A small image flow-matching model, trained from scratch.
Model: 10.9M parameters, norm rmsnorm, patch size [4, 4].
Training: soap at rate 0.0039, 9400 steps, batches of 384.
Rows from block 5, named by matrix and row number. Rows with one number belong to one attention dimension. Each number is 50 + 10 x the weight over its row's rms, rounded and kept within 0 to 99. All counts start at 0.
# q: attention query (model.blocks.5.attn.q.weight, 192x192), inputs 96-191
# k: attention key (model.blocks.5.attn.k.weight, 192x192), inputs 96-191
q.77:48 46 28 38 49 39 58 22 47 34 52 57 46 57 41 50 51 62 40 44 55 52 41 49 52 58 59 59 57 40 48 52 71 61 45 47 46 37 45 42 55 46 60 75 52 48 55 45 55 61 37 55 54 76 43 52 49 47 65 47 52 52 66 42 63 40 50 61 62 72 39 61 55 32 61 43 47 53 43 62 59 53 53 53 59 53 50 57 73 46 52 49 55 58 63 33
k.77:67 55 54 60 42 64 56 53 46 64 55 52 45 50 42 22 45 66 48 47 45 39 48 28 67 31 36 46 63 54 65 45 57 55 61 47 52 45 38 48 60 49 60 47 48 48 35 63 35 66 67 48 58 39 53 56 55 40 61 49 54 69 47 70 55 55 42 50 73 44 49 59 62 54 40 38 34 57 52 42 53 45 40 37 47 52 61 52 45 46 47 56 50 57 67 41
q.78:41 73 49 56 52 55 44 37 70 40 58 66 56 30 38 63 63 53 58 52 37 53 46 42 37 36 58 52 63 40 57 55 45 75 46 45 50 42 53 67 27 50 67 47 32 57 44 65 50 42 53 49 62 63 36 51 40 64 49 51 53 59 51 44 70 38 59 44 34 44 52 56 62 44 39 48 57 48 52 67 51 64 40 54 55 46 49 27 62 49 54 48 51 54 52 46
k.78:58 48 49 30 47 34 58 50 51 49 62 29 41 59 45 30 68 57 45 60 50 53 49 50 48 61 52 28 60 58 42 66 53 50 37 48 48 58 63 45 50 32 52 67 55 64 38 34 30 57 38 51 54 40 50 56 57 67 59 56 54 51 60 48 37 56 42 53 51 47 62 57 44 52 37 64 58 63 44 41 36 49 48 56 40 52 57 72 45 60 61 46 48 51 50 45
q.79:55 69 60 56 46 49 41 30 50 44 54 46 41 51 48 40 59 38 49 42 37 37 47 55 58 42 48 53 38 66 35 55 44 58 43 59 54 67 57 53 44 37 37 42 60 54 46 43 54 38 39 63 43 45 41 53 56 37 43 55 55 44 22 55 28 53 37 63 50 59 32 67 44 61 39 49 53 37 34 55 62 34 51 64 59 45 52 55 48 54 55 48 61 48 40 60
k.79:55 55 58 48 61 62 53 53 50 66 68 60 43 45 54 51 51 49 54 57 59 54 46 51 39 39 37 30 38 47 31 52 71 64 61 56 61 51 57 51 59 36 32 54 48 48 60 60 51 52 60 51 44 72 51 65 55 39 41 46 33 72 58 50 52 33 46 62 53 50 48 32 50 48 53 49 65 52 50 56 48 49 41 39 36 76 48 55 64 57 39 48 69 41 54 49
q.80:41 70 35 47 37 49 47 52 66 50 38 64 40 49 37 61 39 57 53 60 37 55 69 45 34 47 41 56 38 61 72 37 41 53 38 47 60 62 44 46 34 59 49 49 37 48 52 54 50 65 58 47 59 67 41 56 45 53 52 46 68 47 54 54 54 39 42 47 52 39 37 50 49 31 47 48 59 25 43 52 51 56 71 55 54 56 63 42 55 53 34 48 59 55 58 45
k.80:33 55 48 43 62 64 47 50 55 48 55 54 39 41 51 57 58 47 51 38 45 56 58 53 34 56 44 52 40 42 43 45 29 68 62 59 58 75 58 61 53 51 36 28 35 55 71 66 52 29 52 25 52 63 55 58 44 65 44 51 48 52 60 50 39 41 67 41 34 50 43 44 42 56 54 58 47 49 43 64 53 62 73 55 63 50 35 30 55 59 44 55 64 42 76 35
q.81:41 56 47 65 62 48 44 35 49 56 55 52 39 52 40 71 46 59 45 58 44 59 44 42 41 42 61 53 55 53 43 71 60 37 64 45 61 51 67 56 44 57 52 36 40 53 59 60 57 46 47 44 49 48 33 52 43 60 48 64 54 66 59 24 64 42 56 47 41 62 49 49 53 47 48 44 31 47 52 59 50 47 44 47 56 67 48 34 50 45 49 40 50 54 59 69
k.81:52 53 46 48 47 47 45 54 39 61 48 60 33 38 68 61 42 37 53 42 56 57 62 57 46 30 52 70 38 57 50 51 63 55 47 38 54 73 63 54 50 56 45 38 37 25 51 70 50 44 45 45 42 54 32 56 46 63 44 39 50 49 55 41 72 53 53 48 36 52 50 41 50 32 52 64 42 52 55 54 55 50 33 52 68 60 61 24 51 58 47 52 50 68 52 55
q.82:50 48 54 61 43 64 59 43 55 59 47 52 50 54 42 53 57 48 43 47 65 40 46 53 23 53 38 41 43 41 49 52 60 40 52 53 36 41 55 70 30 50 58 44 45 56 44 36 58 35 42 55 64 51 38 48 68 60 55 61 55 48 65 38 46 68 41 40 39 42 51 59 53 44 42 39 75 54 34 40 33 43 52 44 59 50 47 59 49 45 34 68 34 49 52 64
k.82:50 69 67 55 25 47 54 53 48 41 43 51 63 65 63 42 47 61 53 54 41 63 45 57 37 53 54 47 39 65 48 45 46 41 60 61 54 41 38 49 51 47 44 50 46 64 55 49 70 64 56 59 64 40 33 42 68 34 30 56 49 44 47 58 56 52 37 41 47 54 53 35 29 48 58 39 57 44 42 58 57 51 40 54 67 42 54 38 45 38 41 49 61 43 18 41
q.83:62 44 44 46 40 48 47 71 66 43 56 58 51 54 66 41 48 55 41 21 50 52 56 50 68 55 68 40 62 34 50 38 48 33 44 43 59 52 65 51 53 45 53 41 50 37 50 47 46 55 55 68 52 58 57 69 47 52 58 48 46 65 50 53 37 61 65 46 51 44 52 40 58 51 64 54 26 54 59 58 51 50 50 56 50 49 39 34 65 48 48 50 61 37 54 48
k.83:61 43 56 78 40 54 48 46 47 48 46 49 45 40 25 73 44 56 50 45 50 38 53 42 46 47 41 60 57 60 57 62 42 57 57 44 56 40 25 62 56 52 51 51 59 59 41 44 53 54 43 45 42 50 68 51 50 42 43 63 32 47 61 46 50 42 63 33 54 51 64 66 66 43 37 63 47 44 44 49 43 50 50 32 55 50 66 45 46 35 57 68 53 52 58 46
q.84:49 57 55 29 55 56 46 45 56 30 58 48 40 63 55 38 57 49 65 51 47 59 60 51 53 52 59 68 60 42 59 53 43 46 70 71 38 43 54 47 56 56 42 48 50 56 60 29 59 69 51 40 47 42 48 57 56 48 53 53 54 56 49 48 65 41 52 48 51 58 33 56 55 71 53 58 43 66 53 63 58 57 67 41 66 56 54 43 55 53 45 38 47 52 45 56
k.84:67 37 39 65 44 46 42 49 29 44 44 47 39 48 47 60 63 35 42 47 44 38 40 42 49 50 55 53 45 44 62 35 42 68 51 33 60 35 44 56 44 50 49 46 56 56 64 60 52 48 44 70 34 64 61 48 59 46 57 31 46 50 56 40 35 42 27 43 67 48 28 54 45 57 57 61 62 56 35 55 47 41 47 48 28 61 55 57 47 65 53 54 44 52 45 46
q.85:43 65 57 48 36 36 39 51 47 37 56 42 52 35 54 40 59 29 34 41 55 55 50 47 43 57 48 24 34 46 67 31 22 55 44 67 57 45 47 47 53 52 60 37 60 44 52 24 48 58 53 56 52 49 42 34 53 48 50 40 37 48 47 43 54 49 32 61 43 42 54 33 60 72 44 60 44 57 39 44 46 56 59 45 37 38 59 41 55 47 40 55 44 51 55 48
k.85:52 46 61 59 47 78 47 43 51 42 66 64 45 52 52 66 52 25 40 58 47 32 60 55 55 57 62 54 45 35 53 44 54 47 52 52 63 41 57 43 31 49 52 59 35 39 54 60 51 38 53 59 54 46 56 54 56 44 46 61 63 39 52 46 53 46 46 52 63 49 40 60 61 54 29 58 58 65 31 42 48 40 47 50 57 49 41 50 49 59 51 63 54 54 35 47
q.86:41 52 61 46 37 67 39 52 46 63 50 52 46 44 63 42 46 37 50 52 27 39 41 51 55 53 20 55 48 61 45 51 51 58 45 40 49 45 26 42 48 59 54 52 48 55 50 71 37 51 32 50 58 49 53 70 36 54 51 48 49 49 45 61 43 53 53 70 58 43 51 33 29 46 57 61 52 51 49 37 43 38 51 60 18 49 51 41 30 41 39 54 52 40 48 36
k.86:33 52 42 56 47 39 47 32 45 51 39 70 31 37 34 59 25 57 51 48 58 41 56 34 59 69 49 63 31 37 41 40 63 51 47 41 51 38 51 48 50 59 47 45 42 38 56 50 52 55 39 43 45 33 67 51 68 47 48 30 53 42 54 56 54 51 41 55 31 60 61 44 63 48 52 36 61 46 56 53 42 67 70 51 63 54 58 48 45 48 47 51 47 45 64 53
q.87:26 36 40 51 55 47 55 52 52 46 54 39 39 54 49 38 36 66 64 41 57 47 68 43 42 38 48 55 64 40 46 58 43 61 66 52 28 43 51 42 46 33 47 46 37 55 51 55 46 59 42 28 72 54 64 63 43 49 52 59 40 49 41 55 41 65 47 42 51 56 61 66 47 61 60 34 52 41 53 47 52 38 62 57 38 48 52 30 49 50 38 44 35 48 43 40
k.87:47 40 46 34 48 41 50 68 48 44 53 76 21 38 74 44 48 41 45 53 40 34 64 51 41 56 41 39 51 42 59 39 57 52 58 52 56 33 61 49 47 19 51 61 61 59 52 31 56 57 46 50 44 45 51 64 57 35 59 28 47 46 64 54 56 52 42 50 65 39 58 49 57 47 56 72 38 49 53 51 59 45 48 53 51 42 49 58 47 60 32 52 48 60 41 35
q.88:64 60 68 49 39 34 52 59 60 47 66 38 46 49 63 49 54 45 34 47 50 62 59 50 48 59 53 66 52 49 33 48 47 73 42 52 55 44 48 48 58 45 32 58 60 51 47 45 67 34 39 45 55 29 62 49 47 40 49 56 45 65 45 59 51 58 57 69 42 26 60 62 40 61 41 47 63 62 55 37 38 53 43 40 48 42 48 41 55 61 43 57 45 55 43 56
k.88:37 42 47 61 44 57 45 36 55 46 29 42 45 56 61 60 38 55 25 51 36 32 46 52 46 58 43 45 39 49 36 45 53 33 51 43 60 47 51 46 37 52 48 40 25 35 46 50 67 54 37 58 58 51 52 53 66 37 50 38 58 32 64 39 61 61 43 64 35 48 49 65 44 61 51 51 55 52 50 52 48 57 50 47 45 46 42 31 61 43 48 55 51 37 49 51
q.89:52 42 40 47 48 54 63 30 43 55 59 43 51 59 53 53 37 39 43 71 44 49 51 46 39 52 48 32 56 63 47 47 43 34 34 60 33 27 47 46 47 46 44 47 55 26 63 38 47 64 56 47 51 40 38 47 56 46 58 44 62 31 50 61 58 64 40 47 56 47 39 43 52 62 42 41 42 41 22 62 57 45 47 78 48 48 41 63 43 50 41 48 50 54 39 69
k.89:52 53 70 37 64 39 47 62 69 53 47 52 47 37 46 64 53 53 62 60 45 60 52 45 43 28 64 57 47 55 65 56 46 40 44 51 34 41 54 51 54 40 54 44 78 49 60 52 44 54 64 41 42 51 49 57 38 65 41 73 46 48 39 62 71 37 51 36 62 43 43 33 57 46 41 24 39 54 35 61 51 41 50 51 49 59 50 52 45 49 38 41 41 58 60 62
q.90:60 38 40 44 57 79 50 43 53 61 52 52 58 63 64 48 36 62 44 57 69 51 47 68 46 60 49 61 60 43 49 41 38 50 51 46 49 58 44 52 57 40 60 55 37 43 42 50 41 40 47 31 53 48 25 50 48 51 51 51 60 34 49 39 42 45 62 52 68 43 37 60 39 51 59 42 51 53 49 50 62 62 53 59 47 41 40 53 52 47 48 49 31 77 46 67
k.90:57 51 56 68 21 25 50 36 34 36 57 53 54 61 57 59 49 50 47 67 38 54 27 31 41 50 42 58 44 47 53 49 47 42 46 62 47 26 43 60 61 58 42 34 55 43 55 42 62 56 47 54 47 46 50 36 66 66 32 45 60 44 51 61 60 52 52 49 51 52 56 41 51 59 53 47 45 61 42 50 66 52 42 54 41 52 44 51 68 54 55 38 37 53 60 27
q.91:49 52 52 53 50 36 45 36 47 45 36 67 44 47 39 61 62 62 51 50 36 57 49 51 44 27 73 49 60 61 48 49 61 42 41 22 47 58 41 56 40 46 73 60 59 46 47 48 55 45 53 48 40 56 62 37 47 51 44 50 50 77 42 44 41 44 55 53 49 58 63 41 54 63 52 46 51 51 44 39 44 60 57 29 34 48 49 45 56 60 62 69 51 48 43 36
k.91:47 45 35 51 53 45 44 56 31 52 46 55 46 38 40 51 42 57 57 42 55 49 61 61 62 51 66 58 51 38 45 56 51 57 49 35 55 55 59 48 48 37 43 49 21 40 56 63 55 45 37 44 40 55 32 49 50 52 46 58 66 44 48 33 46 48 73 30 25 51 71 58 44 37 57 45 51 68 67 49 52 58 37 40 82 67 57 27 53 50 31 42 68 42 56 61
q.92:56 49 65 64 48 46 46 52 63 62 58 46 56 42 56 41 43 59 33 56 68 40 64 45 37 49 55 28 56 36 51 40 53 45 44 47 50 22 38 46 49 41 39 55 73 45 60 33 45 54 57 59 50 42 66 41 49 44 53 52 40 36 22 60 63 63 50 53 52 49 52 53 47 47 55 59 37 43 51 30 33 43 54 67 50 37 52 47 52 36 42 58 43 50 43 57
k.92:60 50 52 50 49 72 44 56 58 41 55 59 41 40 54 57 52 56 31 49 55 53 44 46 33 71 42 48 33 59 46 44 44 54 57 49 47 59 45 48 45 65 43 44 33 40 64 59 52 66 37 39 58 40 68 54 53 38 48 44 61 39 57 55 61 64 39 34 47 47 43 44 63 40 43 24 46 49 57 63 55 51 55 49 52 56 53 39 43 61 37 61 36 39 41 74
q.93:55 58 33 52 49 40 53 65 33 56 46 37 59 53 72 55 59 51 40 34 54 37 54 37 56 52 47 46 43 55 59 41 54 49 58 37 45 70 41 56 47 54 59 63 57 59 55 55 53 55 47 40 43 43 35 58 64 53 55 54 58 44 50 58 71 44 39 52 52 51 51 39 46 41 58 29 41 49 47 36 32 46 47 53 19 39 50 34 56 61 58 48 33 49 39 43
k.93:55 59 58 59 56 60 48 31 64 43 30 52 48 39 50 49 55 48 51 65 35 52 53 41 52 33 58 45 65 65 56 34 37 67 54 46 47 34 47 41 76 58 40 46 41 61 43 62 60 60 40 28 61 52 55 48 35 66 38 49 60 39 71 45 55 40 55 48 37 34 40 52 52 53 57 46 53 55 52 65 39 60 46 53 69 40 53 54 61 31 50 40 51 50 55 63