{"arch": "uvit", "model": "image flow-matching model", "dataset": "photos of plants, animals and fungi (iNaturalist)", "train_examples": 155796, "image_size": 32, "horizontal_flip": true, "conditioning": "none", "objective": "flow_matching", "cond_dim": 128, "logit_normal_time": true, "norm": "rmsnorm", "norm_position": "pre", "activation": "swiglu", "mlp_ratio": 2.67, "head_dim": 32, "fused_qkv": false, "qk_norm": false, "parallel_block": false, "dropout": 0.05, "inner_norm": false, "moe": "soft", "num_experts": 4, "moe_every": 2, "expert_mlp_ratio": 2, "slots_per_expert": 2, "shared_expert": false, "patch_size": [4, 4], "layers": 14, "width": 192, "positions": "rope", "residual_init": "none", "optimizer": "soap", "beta2": 0.95, "lr": 0.0039, "beta1": 0.95, "shampoo_beta": 0.95, "eps": 1e-08, "precondition_frequency": 16, "max_precond_dim": 1536, "one_sided": false, "adamw_lr_other_params": 0.0012, "ema_decay": 0.99, "steps": 9400, "batch_size": 384, "epochs": 23.2, "lr_schedule": "wsd", "decay_fraction": 0.4, "final_lr_fraction": 0.01, "warmup_steps": 280, "weight_decay": 0.1, "adamw_weight_decay_other_params": 0}
Rows from block 9, named by matrix and row number. Each number is 500 + 25 x the weight over its row's rms, rounded and kept within 0 to 999. All counts start at 0. Numbers have three digits each. After the name is the row's rms in percent of the matrix's.
# skip: long skip projection (model.blocks.9.skip.weight, 192x384), inputs 0-95
skip.4 095:480511490518480516504491476547481508486531497539513487520483502496538513493505471500487516501477502526527502505490525480523514518510499539471507494503534507514466483499498514523491492484528504484513450501487480479494507456475503503501507514533491486517509540529485513490513474464482487504
skip.5 105:523510483509475490476506528522509528516505505491505508523481496486479474504518513462498512495494492519464512528515479511481468483483499476489459498509532478475467523488509478505473528556501512496496518503511520474488491475525498545478469486517506510489495510495456477502482502498508504511
skip.6 102:493503485494467515514509478504525507556497497476521477472500481487493492450521495493517495475491516503495498517501478503497519513556548492464548501488485516481476490524496475508529524484508486521518487482479507505504475529526482499490483507508493549514499470501491535507507509470522497504
skip.7 094:550522508497489461495468487503516494540480507493488499500527501517501475477517555500512525509495504513507514494507529520497456496506490559509526475522524503526513505531503508492515504485505513448490520499511505504505484528502503517509472535520482505492493490526475469482492497494509486483
skip.8 104:504537513476477537504501489494495489484515517491492505484510515474537485507509482519532496528491464536495509480521502492519484472506496505506514465532506520500501461501533473490514509487540518527487518515480517521483454516495490512521473505482498510496501514472475508492508470435449537500
skip.9 099:512532482497485500506499455509499496545480496517487479506504461495500469496498504471512512490531491526488518512461484445496518512481504467491476492498521531497502495503477520510519512492493512479496498532509485537514535482513488531485497559503499450511502505511490499482492522489495476533
skip.10 108:491529483493531495500501481478505520504516493498489493499469491490500482535453521479501481516475493521518470496501483524511521486529480552544500473486483493513476525471495511509508508488495501513495492492511476517508503553500507489459521493483517498521475490495501531476530475478499485525
skip.11 101:525503533482484518537481480494500527526466489512533495470505480513463506490482487510517498520521535485478479500519487489505496504533485521512506544507505452471512469504493508537483490515509500511497520436502509500517508521523496486490540499505497499497461483502516482509535495540489529477
skip.12 104:488532512506506504479497491489464485512487506468507489502490502498540470541504516521521482519485514516495499488507528521512482528467511492506483465520484509529503491514522531507506459459463503499500491484520499501490506490512510484519493472504514476493510518490491512501486535531461483526
skip.13 101:473487491484445509527483472502481487496457506490488485504502435482518503478492560500532495539513503495504527482537480463500467483520482510498484489505487482491504526509491494512493511525527480469455492544472479546496478445511478520489506514498506519452463529500499499508508473500486539470
skip.14 099:502537544474468540492497478504500481462501493473506516481503464487525480491479490515514554495531499471523510497455488520498510466511502517487467477449529467498509511484497486520502505478484477500510478519516514490491463481490513503487518478509497552523475503511487506512474515504478463536
skip.15 100:526511473498496485458453467470492479526486485519502495511487500488498485518548534509481514475512519525501506483511538479479513490525481492491525497495500506528456450524474515494546481513526481519493452477481512494473523543529520514489508494527489484498516524518517507537483488499524516510
skip.16 093:470469492501497513465533538505486480477499498477509509516503483555495553543521490478480488509518477500493475487531526508526481515484483527473499524522502507502550487537536492521527471484505488525502482508502505503474535521515498528496492517490492514488515497522514490513502507492509512528
skip.17 099:498501503483457515518489497491535522510487495501471514478549536510497495492507514488509499531501502506519485518521462521505500528481502471478505487533506506458496514519474503473478505537491477531496516484483516466504495504486486492492487535511491468492464489479531526494516532478496490529
skip.18 098:514523493496541516522471498472502464531501478495507524480557478486495502493511485506471517516488511529500524517500506493533509518498458499520470514472529462502478482505494498527500504486504463463469457525509492526502506511474472525498487509500500500478506510507481489512471477513528515533
skip.19 105:469511515492479510530500524547509484493501510506483496507461515465493492472523484540472491478517525488498492501530504458529476507497497498468480462465519530508511491512493518506497510491503487495484500506518519521497520489529480532494476491508487470489491511466501505516487482529498498523
skip.20 095:522513474504474469522476504480535496533511499471490501485505497517472513536459505514498517495517493530531473520512502516522536540535460527514531497514508549517513478511475475492524517520474481517474486523495517527518543491491508485497486492487532500544498528450504498488512503530506498502
skip.21 102:478537520522516510517506503546542491519488516499545478497518485525528512494482505534507535491497475482471488528500499508483486511470492504519510471533524494468502489505514481518484510513511466501472493488541490495456492503490507497534509492528460510461515495526473520462480507507526485503
skip.22 094:483476523475475497507440497496492494498495486480457523493473495521470500469540473501478472509521497504494497486498515483470511503484504530500475490509477492509532475502487529510487490515523529518473500468543509498485530485505493503488501512524490542504510500500468498504503499481513514506
skip.23 102:513511520549493505511505496538469486493488514488486523488484504545503519513487512485491518493525501519501507508532487535505513509506477505455474466466511520531506511498488471448490500474503444460475530519470482476511516512521513470503498487511512514493465458512525497530506486486476498479
skip.24 091:495501485534501515497478511496493507506513524496528512498516442460466504500520495511520495503505500541485505444512493507512517480510525472494511528491528502516496491496502506506529506503500536503496495471490522501480523510491466525497462543479472508487482510503483524453506524527511496535
skip.25 108:512523489538530512489505479497509456494500476485474508492491487491486518500514477491480483530501503475514468533490472518473513513486479492532506491514527492464470510520495533490517495473546477489535480507488477470503502522500512511490515524500509516484517494481475525522527494505488515540
skip.26 094:489548523493491468505467499520490505496477527508490526485502493521454488503517512462518475490527477493499536535510490485501481496475465482494508514510517484485490504521533479487513515524512491526518454546500509468521528485458510515499515474533526509477514503511514530534528498517515490531
skip.27 105:499462489493511491485539536529513545460520526485530487487510493492509516456510484496508538504508500519489540471500501511515499495501493501494455493515512486486523489515482512469508511505514524476464498451479489515501489486519518511547498482529485499512495526505492506526549475509494512484
skip.28 099:502508536483500506479483464532467515522500487500510499486492531521511503512490527493527479519507514483491501488482477500507475511506466475442529475498493513516517536521503509490499518485492524508515526474517510504510481530544499493514528483503493497499502532500512539519526489500522502521
skip.29 095:505490468486464516500504506512477496539473506525499503530488507464508491502508515502490505501479541484528510480489501524501483511492502495499515535495472537519488527501485490552524512516512503508512468507496489510515494505488508484494499538514506477499513474463515494483496520516494485496
skip.30 105:529495463496510463474508497534479496459519453490466480474519510524505486530509509517534494524527492496502497484492470514509487513523506519507520506484495526535503476501513487498519533482475465474473515512461545531480511521484496525503486521500501514513484450512493507478478511509486475510
skip.31 107:513534481500499524507523496491481486492464492499507486483493483504472528500509483468499528491513503538489511509505530490498477479491517490499510522519487491486486472494494503502501502510504488504484523475470524493481482522481509530516489509503509504484484515494488451505514527498506495519
skip.32 094:481481474477521482527503501510529512509516542497494485501502514522488494524495510510517500479494535487472498508503492532507521500466473483511487508481524491549545477459466469497509484492517510511499516485505502496480497465532509484530491493495460506500504490491480495473483501505481508495
skip.33 100:497506485484499538484491501536497486468518508479500503499509507454532471515514507463502507484472495551525493498480521513505516458522485520483500502503487497486476516518493527494485495503506499508488505502487500521506519494483513537507511523499518514485513512504463516528520515527491526515
skip.34 101:470510483484493527494492518444533518495492516529502474501527480486502491460522487517482492482502505497449479493491526538486529477489500479492489447490463483477454527529485527526489506519473473496509509501507503512465526501513495501508500509519511531545517512489468492509499469491511520527
skip.35 114:496496528507489521528510512455513530496530509512498496499513489481527463511477527500505501522496519499524516514485481504496465486493485453459507481531512509495494470495464501512515517485512498514519493500492525498494485489485489510487487492503536497471535489489500468499507483511483506506
skip.36 097:488527514505481492484451479494505508491503466509518510533496478498485487506513518515502510530449526489516507481484512503455441486509514503523485481519543512510506527533475528490499485491540491468494486489499506477518465541520505485484512505495510530525496459491463509548554520478463525541
skip.37 101:505480531523515487470501546496466521481469502512473480508508516500487476482496500486508491485499488522521498509505532507462491515508505510533511521488497469514509513498493482499478474490517501464497500475465502525512497518490489495487468503500506497495485523519496517503461496445524493493
skip.38 099:526499494529507527491453520486492481497501489488496537491519527486508508527487502490464503488487501447481502480501495471494452503513477493479516520489511521471511486505479464543509472508537481466491515477494517488486495508514482497522509527494478495479484473491512518480527498521516497496
skip.39 107:510479524476495498502472518488493503475504492476488511475494497526503515532491508492508498494517511484530502491498523455495482503491463506491507484500479475523502494523501496469478476488491499503483511504480495513482496531514469479516479516483472493481465511506494498503516463509500509521
skip.40 091:489488527526504496506504488509507514531479515500449496493518499502501515544489527483512486493498462488522481509498511509523492540501510518483537512503513514495536478500496511474499502433533458503495484529504466517518498485513498505518526524480505484478519505468497531506499492475490504501
skip.41 101:492530467493490481486522486503500512497501479480464490486494490514509499468492512530509516483533501489504527527524460500486504529470497524500484498459491504500508521512496537494479514516510504508531518499463529512478492517512477528497524489520505485498527483508485498516503499509507522505
skip.42 097:497518520493481455543538504498502480477531523540530496494525534504476536486500478480492506520495479504493537457504473485511498522487491533498548465507503487492513496514495479491492537465491533492502505503500500509505496486501492489475512529467496510528557502471504520505500478494498543514
skip.43 102:503496500484483467543490506500502494498493505465487491526497510492487481514484525494504472509491523514490506472510486493490531528503472503503465510496516507520468507532505457510494497506500515499494533513459505476498504472473522511506484497517539484501463503514516464534487518483503482479
skip.44 103:501544504511490452482495509512509458483492511539489489513496484481509519534479492525499503513509496519467483480489520514546476467548498475511502488489484518518489481482488535455496486511492518512520470495483490503498485535539516487512499494509511506496515502491512482462511497510491498483
skip.45 104:492503501484527496459517458498485494507516509492521516503484490564486481483494507491485503499492474511505500479488508482512484501529492487497505463509467535513529497458518505487481504491531517495478510472490484499517493481510492498518516521532521527491516539489507497472471507461482472484
skip.46 110:511546503487504509489509472498502465521498534513508450484517501484529524496463509511492478547509494494511521482550509499520516463511509481478512530488531506522500492486487462491517492511452494489513493432486507491468530513503480515473523540500504527489504528511472496488481489483479497487
skip.47 096:515523512469478489499462519496483484479512514507500501486485528490512477475532473500507509550502506490458503511519497469495455546474519498508502500528507504500475486501482506510493478525534492472504529494530533480526507468480527503524469467468482504505526490482500481517506510513510501519
skip.48 107:507499457490458495506484485527517501494491523523529538502486464486524546482502472478511505518518486471503499516534517497525532488532486489485519468502524512479482511508538490507518475502474512498507513527478486472470519505496485493510486511535499474509488481487508490508475510489517513548
skip.49 100:504507508496480528537480500510514479489507506507520492494493500556502515485491500510492475479500511524503508499522519529476489511494511483499505489530467490512523533504504504529489477510487522479491501495499495495489520505493495493500480486477520506522522454496466513511463514511490514525
skip.50 099:500492473468538476512468490502493507487474465495428518485506520480478499538535484492483511482515496517496525524509476523517536439463501514492511490484502482491471513469504510483530493509509448526470488458511525506465506517467496475504522519520527498479511499484491483493531496505465474483
skip.51 098:492516503514489501532525478491485493508515518502491481486506503523506500511455468504490472515510481486472480480447490494509499509487490500501529467477510523458472476489503473503511544503492501504477496509499481472494458546529493485503541507512503467492473509495485490473482526520480467484
skip.52 100:505509485462515526528494545510443474501515502506490516486496508526492475511535460507479488523523505529492490498484476505475495505488484497477504515471502464514511496504528502476489524511512491486486486552486532508457521529520527528511506529485496513453516509498494556498496508506515541477
skip.53 098:520529497501484498466515495481515490543534484488500496491547497495496511482516486526503494482484476472504527494513483504482478493534504493499511537512523519472532513500517449516508528449494524472515484537512502519516488495476492500537521522488486503485470522490526510487521491528468511486
skip.54 094:461501517510473484516514516492491540484519521480518462488498504502516525498465476503452518520447517481512510507526509519522524497475474484461499505523549499496498496483515492471452469484489502509519486481473508498539502501455522485490523492523519486494500494518518493537512525514498514506
skip.55 102:489510463465463532505496527501475521497508533489500492499525525478501480500514519511479480517497489488505502506512516490519521484502511492502482522465523505515494513491520515472542483517499499485534523477501470520488496481486504505486518505483492539459482557487481514546485518479488482484
skip.56 103:487467548552484491510487505482493500498500501493508519510531508498490494497500477510507559503522472474525467493525507462505493534482504484497522522498528513491529515506492526504454498504486528497521497507508471514514498460486515537494465540502505488503533486478492498513518508493511526512
skip.57 103:481491473517519514531507501501512539514533541474534542453496507523486489462500477514515491489505460497522478513503498503475482462451448475508509533485502475498458495467539492483513501468527550504517483517493526519520530490478504513478506488515512472499511508483443538564483487524515482488
skip.58 101:513476505492477501508508513501470503478479499512508514461503534536502474482512510485515477486528488526523504505489488525545504511495508489509505505497489503474505507507470533517491500510515524515519500502498513497495534496499513505479506510520499505474479505526488511502506484476514515492
skip.59 104:510486492463494472524519462473487497467495532528523527483500487484480474535533488499509503531537536539539477476479505521493492449514524495495496520514501494552477493524507511510505506477529529497527522533531517493466521537529448509503553459467481463480525516476518480514510492516506477481
skip.60 105:506473487503500500506492502544507485511502529501495486503500516468474445476508537498520480535517534512500489516492512478508521498511522501480455484443515513498524447524462501509522533511521497505501452473495473491503484534465499518491504483483489506453494474491525514489499503478486492496
skip.61 097:506479505507510481493466504453503518519487520493495514528491508511484516483492464537447521503477491500487531489508531497487544516531509482502523493540488466533518474524516536492484504543489540527504495516488460514498492529485481517484491517476518502500510496492470508493492509473517476491
skip.62 107:495509473500488507471477490517492489502543523516472499475495520504500498489522507525484530511507507486471498512528469526541493520496492514493498479483527495495524493521515484512506496516488516489487462511536491479493482500543511498502517502462519528502495474517482498478524512513493510494
skip.63 097:479492501524493499532515492536502494470521528502496504473491516504508506502555458477484485510519501490491513486507491518453442468500481494504494514503500496519477503542504499512490470500508502534479457480506520519488532479478471515537473471493515529510476510455503489514488492516507453529
skip.64 096:493493508511511528506493461486522501503507514487484482492490475472492476480477477535508547529526523491541466481488448482529519486465532501498493453495490472501526489532492507477504533497506463485505511489522499485451494485507539511448483483517471523519501480464503502545511466478503486506